From a checkpoint of a small image captioner: encoder patch size [4, 4], 20.4 epochs.
Rows from block 4 of the text decoder, named by matrix and row number. Rows with one number belong to one neuron. Each number is 200 + 20 x the weight over the matrix's rms, rounded and kept within 0 to 999. All counts start at 0.
# fc1: MLP up (decoder.blocks.4.mlp.fc1.weight, 1536x256), inputs 0-127
# fc2: MLP down (decoder.blocks.4.mlp.fc2.weight, 256x1536, transposed), outputs 0-127
fc1.929,231,172,233,209,200,165,160,192,222,225,205,201,190,190,203,219,191,200,215,179,207,192,229,206,180,185,191,189,195,211,226,210,213,201,178,157,196,174,161,231,218,193,200,212,180,226,185,178,215,200,160,182,214,189,225,228,191,204,201,200,204,210,204,193,164,218,221,185,190,169,212,253,204,190,168,238,216,199,203,201,229,203,243,173,202,201,235,199,231,198,242,184,214,206,212,252,171,192,199,188,174,230,221,211,214,209,196,228,225,209,237,188,219,196,184,179,180,200,198,216,178,229,228,201,215,210,225,229
fc1.930,185,190,198,205,203,193,174,202,220,221,196,194,197,227,207,221,201,197,205,199,225,209,190,191,203,195,199,214,199,225,207,204,204,208,204,216,212,222,200,192,255,164,236,236,172,177,183,179,213,193,219,203,171,161,214,206,209,200,188,179,204,231,189,177,222,170,176,215,194,224,201,201,209,223,214,186,224,193,178,184,215,188,178,155,184,193,209,201,237,196,186,183,206,228,191,192,197,180,184,189,199,197,236,218,199,203,208,226,208,216,191,243,191,216,205,207,236,193,174,219,185,217,243,222,194,203,207,198
fc1.931,233,199,197,214,206,186,183,198,190,202,194,227,218,221,199,220,198,242,169,200,185,189,212,167,193,200,227,204,192,188,204,201,201,211,184,197,213,219,182,223,207,248,173,186,162,212,195,165,181,185,207,210,211,197,129,185,195,178,222,216,235,230,207,212,210,232,219,234,254,184,186,185,202,205,213,223,189,213,208,192,199,210,201,169,137,185,165,219,196,190,204,190,224,181,209,190,246,194,184,204,205,203,210,230,237,192,218,207,193,189,220,188,206,183,201,212,196,195,211,178,190,194,160,183,210,227,208,223
fc1.932,182,227,221,205,245,220,183,199,194,206,163,213,230,206,198,209,223,198,185,185,189,239,183,186,180,201,195,172,208,177,199,228,240,214,227,205,225,198,204,206,210,234,191,208,216,218,193,170,211,224,183,158,195,198,231,207,169,176,168,237,194,202,187,200,199,191,168,193,187,192,194,207,224,236,201,248,205,178,188,213,186,185,224,173,210,193,190,201,234,203,186,183,198,194,192,178,209,199,198,205,232,206,211,185,175,216,172,164,166,203,190,179,220,222,243,201,191,221,194,190,245,146,203,174,182,171,201,175
fc1.933,178,206,208,208,228,183,180,201,189,198,204,203,233,185,203,216,215,192,187,212,200,183,221,174,202,191,231,154,175,203,212,205,189,200,205,226,212,214,218,211,190,205,189,204,202,204,218,199,209,197,228,219,174,209,210,178,227,179,216,224,214,177,200,195,223,221,190,222,192,206,199,206,196,241,217,232,196,185,179,179,158,260,184,187,162,171,209,188,197,200,216,203,207,148,219,201,172,205,194,196,237,215,217,199,218,198,162,175,190,190,189,229,188,211,181,189,182,229,196,206,181,180,185,204,215,189,164,185
fc1.934,211,204,194,194,172,189,199,215,184,206,200,201,167,206,161,190,205,216,195,169,178,214,229,208,204,199,204,185,198,217,211,178,234,207,207,225,193,210,149,220,171,192,150,206,222,219,186,244,183,148,199,198,206,189,174,193,178,224,208,215,246,184,207,217,207,187,174,231,224,191,188,200,207,216,216,192,206,220,205,192,171,200,201,202,189,189,219,233,205,167,178,199,182,198,174,190,192,227,218,206,212,201,173,191,180,204,194,205,190,211,175,200,240,224,180,213,191,184,205,206,207,200,200,189,203,187,184,212
fc1.935,222,222,198,232,168,197,181,228,206,188,197,191,204,215,219,234,189,218,191,221,226,198,200,153,199,206,220,178,211,188,233,201,221,203,200,216,186,176,206,203,172,166,174,182,194,223,160,195,195,203,261,157,180,197,179,169,212,192,186,203,187,184,183,207,231,199,187,200,225,203,219,224,195,212,176,202,193,198,177,208,212,215,221,191,218,207,197,182,197,174,178,209,210,214,198,172,192,208,196,181,173,222,207,210,196,196,190,192,211,207,180,225,190,213,174,204,188,197,207,221,213,229,223,190,216,191,211,229
fc1.936,207,205,209,226,234,167,201,210,150,193,211,232,199,179,171,191,206,158,180,194,194,204,211,181,212,181,205,172,201,214,179,205,175,191,192,163,169,171,219,172,197,211,191,203,209,180,206,172,204,215,208,167,215,243,196,210,188,176,178,192,214,223,198,176,201,217,203,165,206,185,186,191,190,197,190,220,196,182,177,193,219,221,194,198,199,181,193,229,211,222,198,172,212,198,208,193,208,211,214,240,243,226,182,205,205,236,245,217,196,204,199,210,210,205,229,193,207,158,162,221,217,200,153,201,202,163,208,186
fc1.937,179,196,207,170,200,216,207,192,202,187,183,186,192,215,200,203,191,178,210,216,187,206,214,194,216,227,223,180,159,215,209,213,217,196,188,190,186,207,184,205,168,190,178,211,231,198,218,209,200,172,188,188,239,197,199,190,161,196,202,214,213,215,203,212,177,207,205,217,192,235,179,189,197,212,175,249,181,195,154,222,204,246,171,191,229,187,198,199,240,206,182,212,207,198,209,189,176,202,203,187,229,225,216,190,208,190,214,201,218,219,176,203,214,197,195,219,194,195,193,208,189,176,220,194,162,182,200,197
fc1.938,217,230,217,217,177,188,242,225,220,195,200,213,203,180,217,209,236,178,148,248,204,175,211,212,193,252,195,252,194,183,188,234,181,162,205,175,215,193,205,213,182,238,218,181,224,178,199,198,202,181,196,185,155,196,186,199,187,183,166,197,198,186,178,198,190,196,208,196,220,185,179,188,197,189,187,200,205,197,198,183,189,168,195,193,147,197,189,198,168,199,169,203,177,202,247,198,190,201,213,199,235,219,236,210,217,225,214,222,223,215,234,246,205,215,214,193,197,201,191,189,192,172,179,203,207,228,220,222
fc1.939,202,247,211,199,225,182,188,193,203,198,180,175,205,161,192,224,197,170,230,202,240,190,194,183,203,224,175,207,195,228,203,204,177,250,159,232,184,196,219,227,234,218,195,201,174,167,185,205,177,222,199,230,215,207,195,224,208,187,213,199,184,193,162,197,167,196,204,178,201,163,221,191,201,163,180,227,197,226,193,219,156,199,234,212,217,178,209,202,211,186,199,206,155,235,162,202,217,169,176,185,177,196,221,205,176,210,176,203,191,176,203,189,198,247,195,218,159,205,168,197,204,189,166,215,218,190,194,217
fc1.940,193,189,205,209,201,227,155,215,202,189,210,224,187,193,207,221,204,214,220,233,172,203,204,212,197,186,216,221,202,187,211,220,192,233,185,224,204,215,187,205,183,226,193,208,245,186,184,216,219,186,189,213,201,222,188,172,191,178,238,182,188,190,234,204,202,163,171,233,233,210,190,209,178,160,191,193,174,192,219,180,182,194,182,177,235,164,181,211,211,144,186,201,183,205,163,193,216,211,214,199,208,156,196,179,202,207,204,208,217,175,226,200,181,167,206,206,180,207,205,196,231,203,211,214,213,189,170,195
fc1.941,202,195,208,196,182,222,169,172,194,200,200,211,197,191,237,204,195,230,196,191,195,230,193,158,230,199,210,220,197,229,205,195,214,168,198,200,206,195,192,168,206,200,228,193,203,195,191,179,202,200,202,214,210,215,223,225,208,210,225,190,190,220,228,232,186,192,211,194,181,199,212,211,185,187,275,195,166,213,208,208,195,213,204,201,231,240,155,196,209,209,170,209,193,243,201,207,179,218,203,226,174,226,207,187,187,162,159,249,197,200,190,191,223,182,214,211,193,219,209,227,209,199,193,197,176,180,175,235
fc1.942,173,177,189,208,195,219,198,193,248,190,164,178,216,185,191,177,203,210,224,213,207,170,187,222,200,197,229,184,196,209,201,202,191,222,209,190,161,184,207,225,232,222,228,250,162,169,202,154,189,184,222,197,219,199,204,195,165,226,185,179,216,176,193,181,244,184,220,217,216,200,194,245,201,157,227,191,211,198,184,206,222,221,202,188,194,189,213,197,251,220,228,190,193,214,207,211,178,217,191,225,190,208,218,175,188,176,218,255,180,243,172,202,176,177,188,200,198,199,237,165,209,211,199,193,196,168,244,187
fc1.943,205,188,208,229,201,210,186,206,175,210,176,214,170,237,184,171,217,178,207,207,168,217,229,205,197,222,220,201,236,217,165,216,191,210,180,218,184,183,201,178,211,178,227,200,207,229,200,163,185,195,198,211,195,197,199,217,201,216,189,210,206,222,195,226,204,164,195,187,214,221,218,220,169,204,211,194,204,165,192,191,217,218,200,209,188,194,204,211,220,165,178,200,174,229,237,182,194,192,186,205,215,185,219,214,213,190,215,205,171,223,188,207,215,194,183,181,183,183,205,187,183,250,173,216,166,212,183,215
fc1.944,218,203,201,173,229,175,217,178,202,206,180,223,202,217,207,169,166,210,232,185,233,163,210,197,191,219,189,204,212,184,210,195,204,177,173,221,230,209,202,175,201,228,195,197,189,193,225,167,213,222,213,190,198,204,222,181,178,172,184,229,175,179,184,197,225,212,187,165,205,194,198,187,232,197,218,208,218,174,194,163,193,214,164,212,182,174,166,172,222,180,247,195,214,200,170,221,206,198,212,206,192,210,239,196,185,227,223,203,235,174,192,198,161,185,195,206,185,200,195,169,220,221,162,222,203,206,179,256
fc1.945,162,187,181,245,185,210,182,192,194,202,218,183,178,213,239,213,192,187,199,220,218,193,198,191,212,221,204,195,211,201,170,188,185,198,211,223,185,198,208,227,215,188,187,229,198,242,232,165,163,178,193,210,204,188,168,176,186,183,221,194,235,173,169,229,232,197,180,172,187,197,208,208,213,212,182,201,174,189,207,203,176,223,218,166,211,181,201,200,176,230,161,199,208,191,186,221,206,216,197,215,204,190,216,193,171,192,210,212,209,168,200,212,194,212,186,185,173,201,185,209,219,166,177,188,173,171,206,199
fc1.946,225,227,199,223,237,174,195,199,227,204,206,219,216,159,238,248,192,204,194,179,176,199,179,187,221,198,186,169,203,197,182,148,213,191,214,203,140,145,172,196,236,188,205,215,263,183,200,197,171,238,177,180,199,211,181,188,204,177,195,181,195,180,229,224,178,142,201,191,217,220,192,186,168,217,178,208,257,222,199,239,213,164,220,200,220,171,240,194,224,198,204,220,188,212,232,204,196,176,172,254,178,199,202,181,224,212,224,194,209,202,182,194,206,176,182,167,188,197,206,225,197,222,189,189,175,194,230,207
fc1.947,205,225,215,189,186,215,212,186,206,211,162,220,213,156,177,190,202,177,196,193,223,185,211,188,181,197,201,205,218,203,183,232,229,248,216,200,193,177,160,214,198,204,203,218,189,212,213,196,191,179,195,208,183,163,186,217,192,205,213,188,182,182,216,246,178,199,194,207,164,209,196,198,196,222,177,190,179,166,214,171,213,186,222,193,199,196,216,199,196,227,198,169,209,188,166,189,184,204,241,191,208,189,178,224,198,191,205,193,171,192,166,222,231,171,156,204,178,209,160,187,212,216,200,172,217,153,222,179
fc1.948,239,180,213,188,204,196,194,207,213,211,218,198,229,204,227,203,166,202,240,212,179,219,196,193,178,189,216,162,219,208,147,208,203,186,233,226,195,213,211,206,174,223,164,200,241,208,216,207,202,205,202,220,228,173,166,187,232,169,158,208,191,227,195,215,202,199,196,193,214,218,191,209,197,193,183,218,194,191,138,194,169,218,183,220,208,171,243,210,199,208,196,181,220,186,185,176,175,211,206,205,194,194,215,200,194,226,199,211,209,208,239,182,229,195,208,226,160,187,207,207,222,198,203,202,222,200,198,202
fc1.949,180,224,198,196,208,192,196,183,214,221,204,203,176,181,205,222,218,206,185,183,192,189,211,196,205,176,194,192,208,223,174,204,170,180,229,199,237,204,180,180,171,213,217,212,218,177,185,205,188,235,190,208,213,194,182,232,215,212,213,182,223,175,180,212,189,216,195,209,202,191,208,220,205,207,173,209,193,232,209,225,186,194,192,175,203,189,192,205,186,223,207,179,205,218,148,186,201,209,196,157,242,191,200,209,141,170,200,197,220,208,196,190,194,200,183,229,193,228,157,237,185,210,200,211,210,182,173,207
fc1.950,235,193,222,190,181,194,202,178,192,212,204,221,207,180,193,238,221,142,231,191,168,190,213,189,180,183,186,219,162,193,199,206,186,187,201,164,209,234,203,226,205,199,189,216,200,229,202,222,212,229,203,181,209,168,175,204,180,181,251,177,202,171,214,232,196,228,150,206,201,187,194,233,173,173,230,204,208,194,199,207,207,207,210,187,173,211,221,202,187,237,213,173,173,178,197,211,213,185,194,227,200,194,195,210,182,165,212,190,204,186,215,213,196,195,181,167,205,203,228,205,173,203,189,238,225,180,174,182
fc1.951,211,215,207,197,198,201,157,160,182,219,191,156,222,210,185,176,211,205,182,236,202,218,215,228,170,225,194,187,201,199,186,207,178,188,194,204,177,186,153,188,215,207,239,213,176,213,220,225,192,179,225,224,163,207,185,208,203,197,219,225,204,221,247,228,158,183,216,181,222,221,175,212,213,206,197,210,162,199,217,216,191,189,239,188,159,203,175,226,220,205,220,195,172,212,178,209,183,213,247,193,209,198,163,210,170,162,182,231,202,207,202,206,178,218,196,177,226,181,206,240,216,223,186,224,191,214,190,224
fc1.952,193,240,231,191,217,207,183,163,209,202,195,195,191,181,197,219,212,193,161,215,196,195,176,226,200,189,210,218,222,220,211,231,229,209,216,240,170,169,168,217,196,219,213,196,182,195,211,207,214,191,221,199,219,196,235,241,201,170,219,226,193,176,182,186,189,205,218,212,192,210,207,229,228,197,183,203,234,147,212,202,180,194,200,168,203,181,200,178,186,176,211,178,208,195,172,180,223,200,209,202,185,172,175,201,191,208,234,219,186,205,236,207,197,175,170,192,174,198,219,191,171,180,181,209,198,243,185,184
fc1.953,211,169,218,199,182,195,235,208,195,189,186,188,191,187,205,187,240,197,213,180,201,193,205,201,182,175,186,206,176,196,217,176,219,163,212,194,190,183,203,212,193,182,210,201,227,185,234,221,197,226,230,200,197,186,221,219,208,193,206,177,153,163,206,177,217,184,186,227,205,212,187,230,243,179,201,224,202,202,233,223,144,235,217,202,185,180,176,217,232,186,190,192,207,224,190,188,153,214,201,204,217,218,185,194,151,214,210,201,217,184,210,203,173,214,202,142,181,193,213,217,186,231,218,216,179,214,196,221
fc1.954,183,209,209,170,219,215,196,196,218,204,207,201,188,208,210,203,229,197,198,204,193,171,199,203,210,193,188,192,222,192,210,198,234,196,245,226,164,189,224,203,238,182,243,193,203,202,214,210,241,176,221,200,170,209,197,191,168,206,206,231,164,215,219,198,211,221,202,179,214,215,204,219,178,229,199,199,219,223,204,174,213,182,261,189,186,233,220,171,209,164,201,196,158,179,188,198,206,202,191,209,212,206,197,177,193,166,171,190,196,227,183,217,193,235,209,195,182,196,182,181,233,177,201,190,207,184,221,231
fc1.955,203,184,218,195,206,235,201,200,235,206,205,218,192,177,249,223,210,204,211,207,227,191,202,208,183,204,214,178,204,204,239,211,221,189,185,182,175,188,170,224,178,242,190,174,181,209,205,181,207,207,172,199,174,194,156,225,190,225,199,206,181,189,185,178,197,198,236,223,204,236,193,157,215,202,227,206,220,201,168,205,202,223,200,221,188,206,159,219,212,180,217,197,177,200,208,225,196,194,224,205,207,186,189,235,184,203,201,216,157,197,192,215,208,214,194,207,206,214,227,182,201,215,216,183,172,145,207,196
fc2.929,208,194,191,237,224,233,208,186,236,178,195,194,193,202,181,222,190,179,171,211,220,187,226,162,213,183,170,207,203,198,219,191,181,246,180,200,219,189,187,192,154,192,195,219,206,221,180,209,223,209,181,208,216,238,177,209,209,221,262,219,202,180,219,184,174,177,191,223,214,171,177,209,155,208,204,179,182,219,157,182,178,230,207,221,176,233,217,192,209,185,160,208,198,179,191,193,194,230,218,206,228,187,170,166,225,205,166,208,194,219,156,219,202,158,213,197,214,173,253,202,183,163,215,214,185,194,187,180
fc2.930,279,193,182,167,200,213,220,178,210,189,164,207,213,172,207,206,190,221,211,188,183,185,210,184,181,230,218,158,229,176,159,196,187,230,223,188,200,212,223,231,202,206,195,217,184,197,230,181,216,199,198,234,212,198,202,175,195,178,216,255,220,150,205,214,213,181,168,187,206,182,217,245,212,198,159,224,170,227,223,191,200,211,246,188,201,200,208,215,169,198,239,178,173,201,180,193,206,177,205,212,229,207,217,211,185,219,192,188,218,182,186,168,231,230,213,184,161,212,206,169,206,187,187,199,216,205,192,213
fc2.931,222,190,212,203,176,203,195,198,204,190,174,166,197,203,185,231,199,188,166,188,201,212,221,224,200,212,187,176,148,223,167,213,197,192,210,206,198,189,189,197,208,160,183,199,241,217,176,231,168,193,210,225,198,182,227,211,236,230,222,192,233,201,188,167,181,213,223,191,185,181,210,226,208,194,205,214,223,206,177,185,213,203,185,212,200,198,217,208,207,193,244,204,192,203,217,208,233,163,191,183,218,184,199,165,196,180,207,252,224,204,205,234,190,212,187,200,214,203,189,206,189,265,202,210,195,211,194,209
fc2.932,205,174,182,219,188,170,180,197,174,193,186,204,163,221,240,182,173,181,194,193,190,206,186,215,176,162,218,186,201,231,202,227,191,199,156,235,210,180,163,174,220,231,201,229,203,184,187,208,205,210,218,222,204,223,171,198,183,240,196,195,227,188,224,184,147,205,178,208,217,212,197,201,215,190,150,201,210,210,166,189,186,212,188,191,173,182,179,182,200,192,209,215,201,168,207,186,159,202,184,204,189,191,241,190,175,158,196,232,247,215,232,210,206,228,200,201,193,180,242,190,209,235,205,175,232,188,199,206
fc2.933,200,183,220,194,201,215,196,190,199,161,203,211,174,217,193,183,207,233,238,211,155,233,223,242,203,218,231,196,216,212,179,223,216,228,221,210,226,207,208,162,205,223,205,215,210,200,185,190,193,184,189,183,234,190,190,209,212,157,197,200,188,230,219,187,223,188,208,218,172,225,195,219,182,209,178,194,192,192,209,200,197,190,223,210,226,177,168,208,179,236,194,189,186,191,193,201,214,229,188,226,199,205,220,210,182,192,196,175,200,215,167,202,210,201,182,209,221,219,198,200,183,209,205,215,176,215,205,200
fc2.934,196,220,153,167,227,190,173,169,173,189,177,219,181,224,179,225,195,233,179,188,229,179,186,184,194,204,207,212,235,201,205,192,183,177,192,180,210,200,194,157,217,228,247,165,217,218,201,203,177,198,206,221,190,190,202,209,221,182,213,194,202,194,197,176,206,218,148,178,221,197,184,196,240,169,229,250,167,181,232,195,182,207,213,226,206,227,194,217,181,200,221,231,204,206,182,207,200,212,196,199,199,226,215,252,195,202,258,204,197,195,199,177,206,208,231,189,182,238,214,196,184,232,183,191,161,189,192,189
fc2.935,162,157,191,237,240,182,216,221,214,206,190,222,205,192,182,200,202,190,209,166,215,244,189,202,233,203,218,236,169,169,215,232,186,210,180,205,209,190,214,179,195,212,212,185,207,181,210,210,194,223,215,241,185,185,205,200,205,185,219,150,174,234,231,207,226,191,216,194,192,200,184,209,201,182,187,206,210,216,182,235,211,230,155,186,181,181,214,231,164,202,190,175,220,224,214,230,184,176,219,163,194,197,214,215,228,186,218,187,175,158,215,177,190,188,192,201,232,217,202,174,213,187,208,157,228,215,217,228
fc2.936,213,214,199,209,184,224,201,204,180,207,188,240,202,200,172,222,175,181,183,207,198,203,190,218,191,168,198,203,198,201,178,199,206,181,192,213,166,194,224,235,177,223,196,216,201,210,201,200,215,261,210,217,186,190,208,202,178,228,213,221,185,207,228,197,198,212,181,202,194,210,156,214,206,227,207,209,168,200,198,214,201,175,219,193,224,189,175,183,229,233,175,237,194,210,205,209,185,229,196,214,232,227,216,212,175,201,217,198,181,209,214,202,180,178,205,183,193,212,215,185,231,177,188,204,209,205,180,215
fc2.937,193,202,266,238,207,195,219,176,198,217,194,215,189,194,220,206,215,189,196,209,166,201,193,192,147,164,220,211,203,196,202,159,196,198,188,224,242,158,200,186,200,170,219,210,221,196,204,187,192,190,216,221,194,181,196,218,232,203,168,173,189,190,198,207,195,204,180,183,200,207,200,201,201,204,178,179,223,239,186,209,176,213,191,203,210,183,210,193,216,212,205,144,214,205,201,204,193,209,226,217,179,236,167,235,216,177,199,230,211,151,181,192,211,207,208,170,196,226,167,232,156,211,211,200,218,216,185,190
fc2.938,204,202,211,184,230,174,214,210,198,197,208,185,207,174,188,174,192,213,172,228,195,158,191,181,219,171,221,204,194,219,221,195,195,203,199,210,191,194,236,216,202,187,220,229,195,205,183,218,202,184,212,225,173,201,193,160,215,183,198,179,229,191,210,196,214,166,202,268,184,210,154,225,203,193,198,215,191,181,197,185,184,193,195,228,227,213,202,200,213,183,199,210,168,219,183,177,170,191,194,190,197,192,210,194,181,182,174,220,185,185,219,198,198,239,227,212,213,212,197,210,170,198,207,211,245,198,227,213
fc2.939,182,197,218,197,189,192,164,182,193,191,214,175,211,208,207,214,210,219,217,195,178,179,238,214,222,202,200,190,227,160,239,211,222,203,182,201,205,216,184,207,205,215,181,195,213,205,197,162,225,203,201,227,195,188,189,207,192,195,217,218,204,212,215,205,216,192,188,240,187,197,197,177,186,216,181,212,236,198,199,207,187,162,170,172,199,219,212,173,186,180,221,241,208,174,209,170,227,188,205,214,187,219,204,215,222,198,180,237,249,223,224,201,185,208,211,231,202,192,185,180,191,201,216,199,164,195,212,163
fc2.940,198,191,167,221,211,157,209,203,187,194,177,186,184,210,186,207,192,173,196,168,178,215,184,213,200,232,207,243,189,210,145,207,166,192,196,182,242,195,204,206,200,175,194,185,184,165,242,150,220,201,204,189,187,204,196,190,206,194,191,180,234,206,196,208,219,202,171,187,227,191,209,223,188,179,178,223,196,189,208,213,218,197,233,215,206,199,208,175,171,182,185,217,208,214,184,209,208,176,166,211,251,225,200,207,206,206,186,194,205,228,221,229,208,198,197,214,214,192,192,213,194,181,207,192,189,217,201,199
fc2.941,223,201,211,190,209,187,200,183,208,189,195,178,211,211,184,190,247,225,197,176,208,194,233,186,251,166,222,180,217,207,224,172,208,192,229,219,225,180,169,202,193,207,178,181,184,173,214,203,175,182,233,208,191,194,208,184,185,205,214,191,219,175,202,197,211,182,176,224,178,213,183,225,213,222,236,202,195,206,198,190,176,210,180,165,198,201,212,184,216,190,199,206,203,191,201,206,221,213,219,214,217,219,200,177,226,213,207,247,179,179,229,209,219,225,204,208,216,216,224,195,187,197,221,180,199,201,207,214
fc2.942,182,225,224,224,195,171,229,206,228,210,245,218,204,178,175,196,198,196,171,221,211,172,182,165,195,226,224,165,194,186,207,225,198,210,190,201,183,236,216,210,174,193,209,162,187,188,194,188,206,179,215,171,214,214,201,184,202,223,223,214,200,217,195,209,204,211,181,208,225,190,209,177,213,223,196,244,209,225,193,236,210,214,178,201,173,225,213,198,188,215,229,196,187,196,216,209,189,192,186,227,197,185,187,230,221,187,207,178,186,206,187,191,208,196,205,206,175,214,168,207,209,188,181,189,232,205,207,183
fc2.943,216,224,201,216,232,192,205,223,206,199,225,185,185,191,199,210,229,220,214,205,150,215,202,227,207,212,219,178,202,185,195,186,196,195,189,191,234,206,207,183,190,209,220,193,178,164,222,172,194,168,197,167,210,193,211,191,205,169,201,189,214,218,194,173,205,180,168,195,194,238,190,212,218,229,193,209,189,193,192,206,196,218,219,220,185,167,175,188,193,214,196,205,229,214,173,190,191,199,196,239,204,217,212,204,217,192,199,219,198,182,180,140,224,164,190,214,222,199,212,231,212,204,195,164,191,219,240,180
fc2.944,206,199,203,222,188,214,188,214,211,187,237,214,186,210,233,214,153,205,204,203,193,216,205,160,197,216,210,188,199,201,243,205,225,148,199,241,198,173,176,230,232,201,210,173,198,171,205,210,232,170,177,197,227,182,217,201,212,217,223,220,227,175,189,226,240,220,175,174,164,191,195,195,198,205,180,176,196,162,186,191,192,201,234,187,222,261,196,215,214,211,174,203,196,165,221,212,197,199,207,210,184,219,245,200,181,191,187,203,218,205,216,200,185,181,214,235,243,199,178,199,196,151,216,186,194,185,212,191
fc2.945,189,190,246,209,235,243,215,169,179,189,198,203,198,217,192,189,183,195,220,215,184,207,203,194,174,188,224,212,203,192,193,173,221,209,217,192,199,188,189,192,160,233,238,202,182,209,228,199,203,195,179,178,197,179,171,186,205,258,193,213,240,150,208,190,154,211,238,192,196,226,202,216,222,189,180,197,174,219,196,206,228,171,208,197,223,217,183,235,214,167,173,201,218,197,180,166,203,226,231,190,195,221,213,202,208,180,164,198,203,198,222,222,197,191,202,168,204,210,188,209,217,239,209,192,196,222,202,236
fc2.946,159,229,166,210,217,183,196,187,213,205,217,208,228,216,193,200,186,196,209,186,223,205,205,229,198,231,200,185,218,211,207,171,193,245,190,183,217,183,204,174,227,207,191,207,244,225,160,225,166,160,233,221,227,165,238,252,181,190,168,212,199,191,203,198,202,195,229,246,186,169,208,219,184,200,201,193,206,224,173,187,252,214,209,180,217,168,150,183,175,180,236,169,164,182,196,218,191,193,194,219,220,178,216,250,195,221,175,162,184,204,201,211,228,232,199,253,212,205,193,195,184,181,194,170,209,164,196,207
fc2.947,191,166,193,178,202,200,237,183,192,193,202,200,165,249,222,211,194,205,185,207,187,175,193,196,196,224,247,230,224,181,183,189,167,222,168,162,161,203,191,210,212,208,197,240,160,206,211,206,185,187,181,203,229,205,223,185,233,195,189,206,213,196,214,212,224,163,150,180,218,208,205,198,170,196,204,249,157,196,193,173,208,189,201,206,195,215,217,215,185,210,191,226,175,237,158,192,206,206,175,185,199,178,238,213,189,188,180,157,192,178,185,170,186,221,206,210,232,180,196,239,196,172,169,218,185,190,180,222
fc2.948,210,240,215,187,195,206,196,210,189,202,207,215,168,170,197,205,218,146,206,217,196,163,232,209,234,198,194,223,243,224,222,193,176,169,184,214,211,196,184,169,177,177,184,226,192,252,202,214,213,177,173,211,203,203,218,199,208,171,231,180,204,179,192,207,218,194,196,186,185,207,186,216,158,202,211,212,220,215,230,174,202,185,182,201,185,209,143,181,170,202,201,212,215,221,188,209,187,185,229,210,223,217,221,207,195,225,229,200,207,206,183,209,228,209,207,174,233,218,168,210,185,186,160,182,192,181,165,221
fc2.949,234,199,175,167,238,174,188,209,194,214,190,221,199,194,227,198,196,184,196,188,208,203,183,188,189,224,198,178,209,218,182,177,200,215,211,206,197,199,194,241,223,211,225,220,213,198,170,183,197,180,205,201,189,188,214,173,174,218,209,174,200,188,200,209,188,169,210,204,190,189,212,194,202,211,222,221,209,221,204,200,193,228,191,186,185,162,204,217,167,182,210,187,211,193,221,169,189,207,205,210,215,208,198,188,209,207,231,194,187,219,219,212,208,202,186,206,202,203,196,201,224,178,213,189,184,250,183,190
fc2.950,222,189,170,222,225,158,195,170,213,211,199,189,183,179,174,212,213,193,226,193,158,194,231,177,183,206,212,183,171,196,232,195,186,203,200,174,163,210,180,209,226,219,183,199,200,235,194,212,213,213,208,215,198,174,232,195,205,197,232,224,199,181,213,207,158,186,204,196,218,185,187,208,201,196,236,172,159,204,160,203,238,176,193,185,171,206,222,199,187,244,213,193,226,211,234,217,215,218,207,185,186,185,202,221,216,235,206,205,226,210,180,226,172,187,253,185,191,221,200,213,209,198,250,201,201,221,183,227
fc2.951,215,197,201,213,204,222,219,196,214,207,190,192,230,155,197,160,180,203,220,208,178,211,204,208,197,238,180,206,186,208,222,189,188,204,192,199,200,198,219,238,181,193,175,228,154,197,185,225,172,202,227,184,187,182,188,182,199,210,200,221,174,192,183,183,217,184,201,205,176,218,194,192,225,260,195,216,197,198,221,224,182,195,203,226,211,182,211,180,197,180,194,192,222,192,181,176,173,218,189,172,200,181,241,199,184,207,208,192,213,220,202,230,217,222,202,170,218,202,208,190,200,232,192,176,200,207,205,192
fc2.952,225,197,170,212,202,196,195,185,179,222,207,205,168,160,199,180,179,217,226,186,200,219,207,166,186,194,195,199,195,131,204,181,210,195,140,189,172,173,180,189,159,191,196,195,176,232,234,189,224,197,184,185,234,186,207,202,184,209,212,181,246,222,222,207,205,186,209,209,237,183,219,216,204,205,186,189,198,194,221,148,214,224,209,176,218,224,211,249,185,229,191,185,185,155,201,206,210,221,183,181,242,186,236,212,211,246,219,196,187,158,201,190,173,207,210,222,226,210,215,192,185,203,215,188,199,212,207,188
fc2.953,193,184,233,209,190,219,181,188,186,192,163,219,178,214,195,222,196,221,203,178,191,217,202,179,207,204,206,208,200,199,197,164,171,212,184,194,219,222,167,190,183,222,227,226,230,232,187,187,213,201,184,205,217,166,229,200,251,195,202,194,240,186,229,189,227,198,201,214,189,179,198,180,180,196,162,193,196,223,188,197,171,214,160,220,193,175,186,188,181,182,196,185,189,210,194,192,235,162,180,183,207,219,214,206,237,221,193,204,216,168,221,227,191,174,220,185,183,222,151,195,195,189,182,194,201,167,210,183
fc2.954,201,203,216,203,196,198,186,211,223,197,206,185,218,218,221,219,200,207,186,164,192,174,195,208,186,211,189,184,221,208,200,193,221,181,187,243,195,200,173,206,197,192,222,244,189,183,197,203,191,188,187,212,215,183,142,208,207,207,208,168,181,189,193,203,214,187,209,167,210,201,218,166,194,228,210,199,188,201,201,222,159,177,245,222,224,216,170,209,189,187,178,212,172,214,194,194,196,208,226,218,179,205,226,204,170,215,167,194,202,202,199,234,189,179,228,232,210,224,205,211,193,216,193,186,173,183,183,187
fc2.955,197,219,217,190,193,184,189,210,198,197,206,186,237,171,201,226,158,212,226,195,223,204,216,211,161,206,194,197,211,178,218,200,179,218,220,224,206,178,224,208,175,203,184,238,229,219,205,214,177,211,197,216,159,204,175,235,204,202,200,199,238,232,199,207,189,193,195,205,178,187,211,134,204,200,206,225,191,206,202,196,233,163,186,233,225,164,252,229,189,185,224,201,191,229,207,205,231,199,191,204,167,174,188,228,177,223,231,212,157,203,163,220,194,156,217,209,186,190,228,212,200,206,193,191,208,232,226,197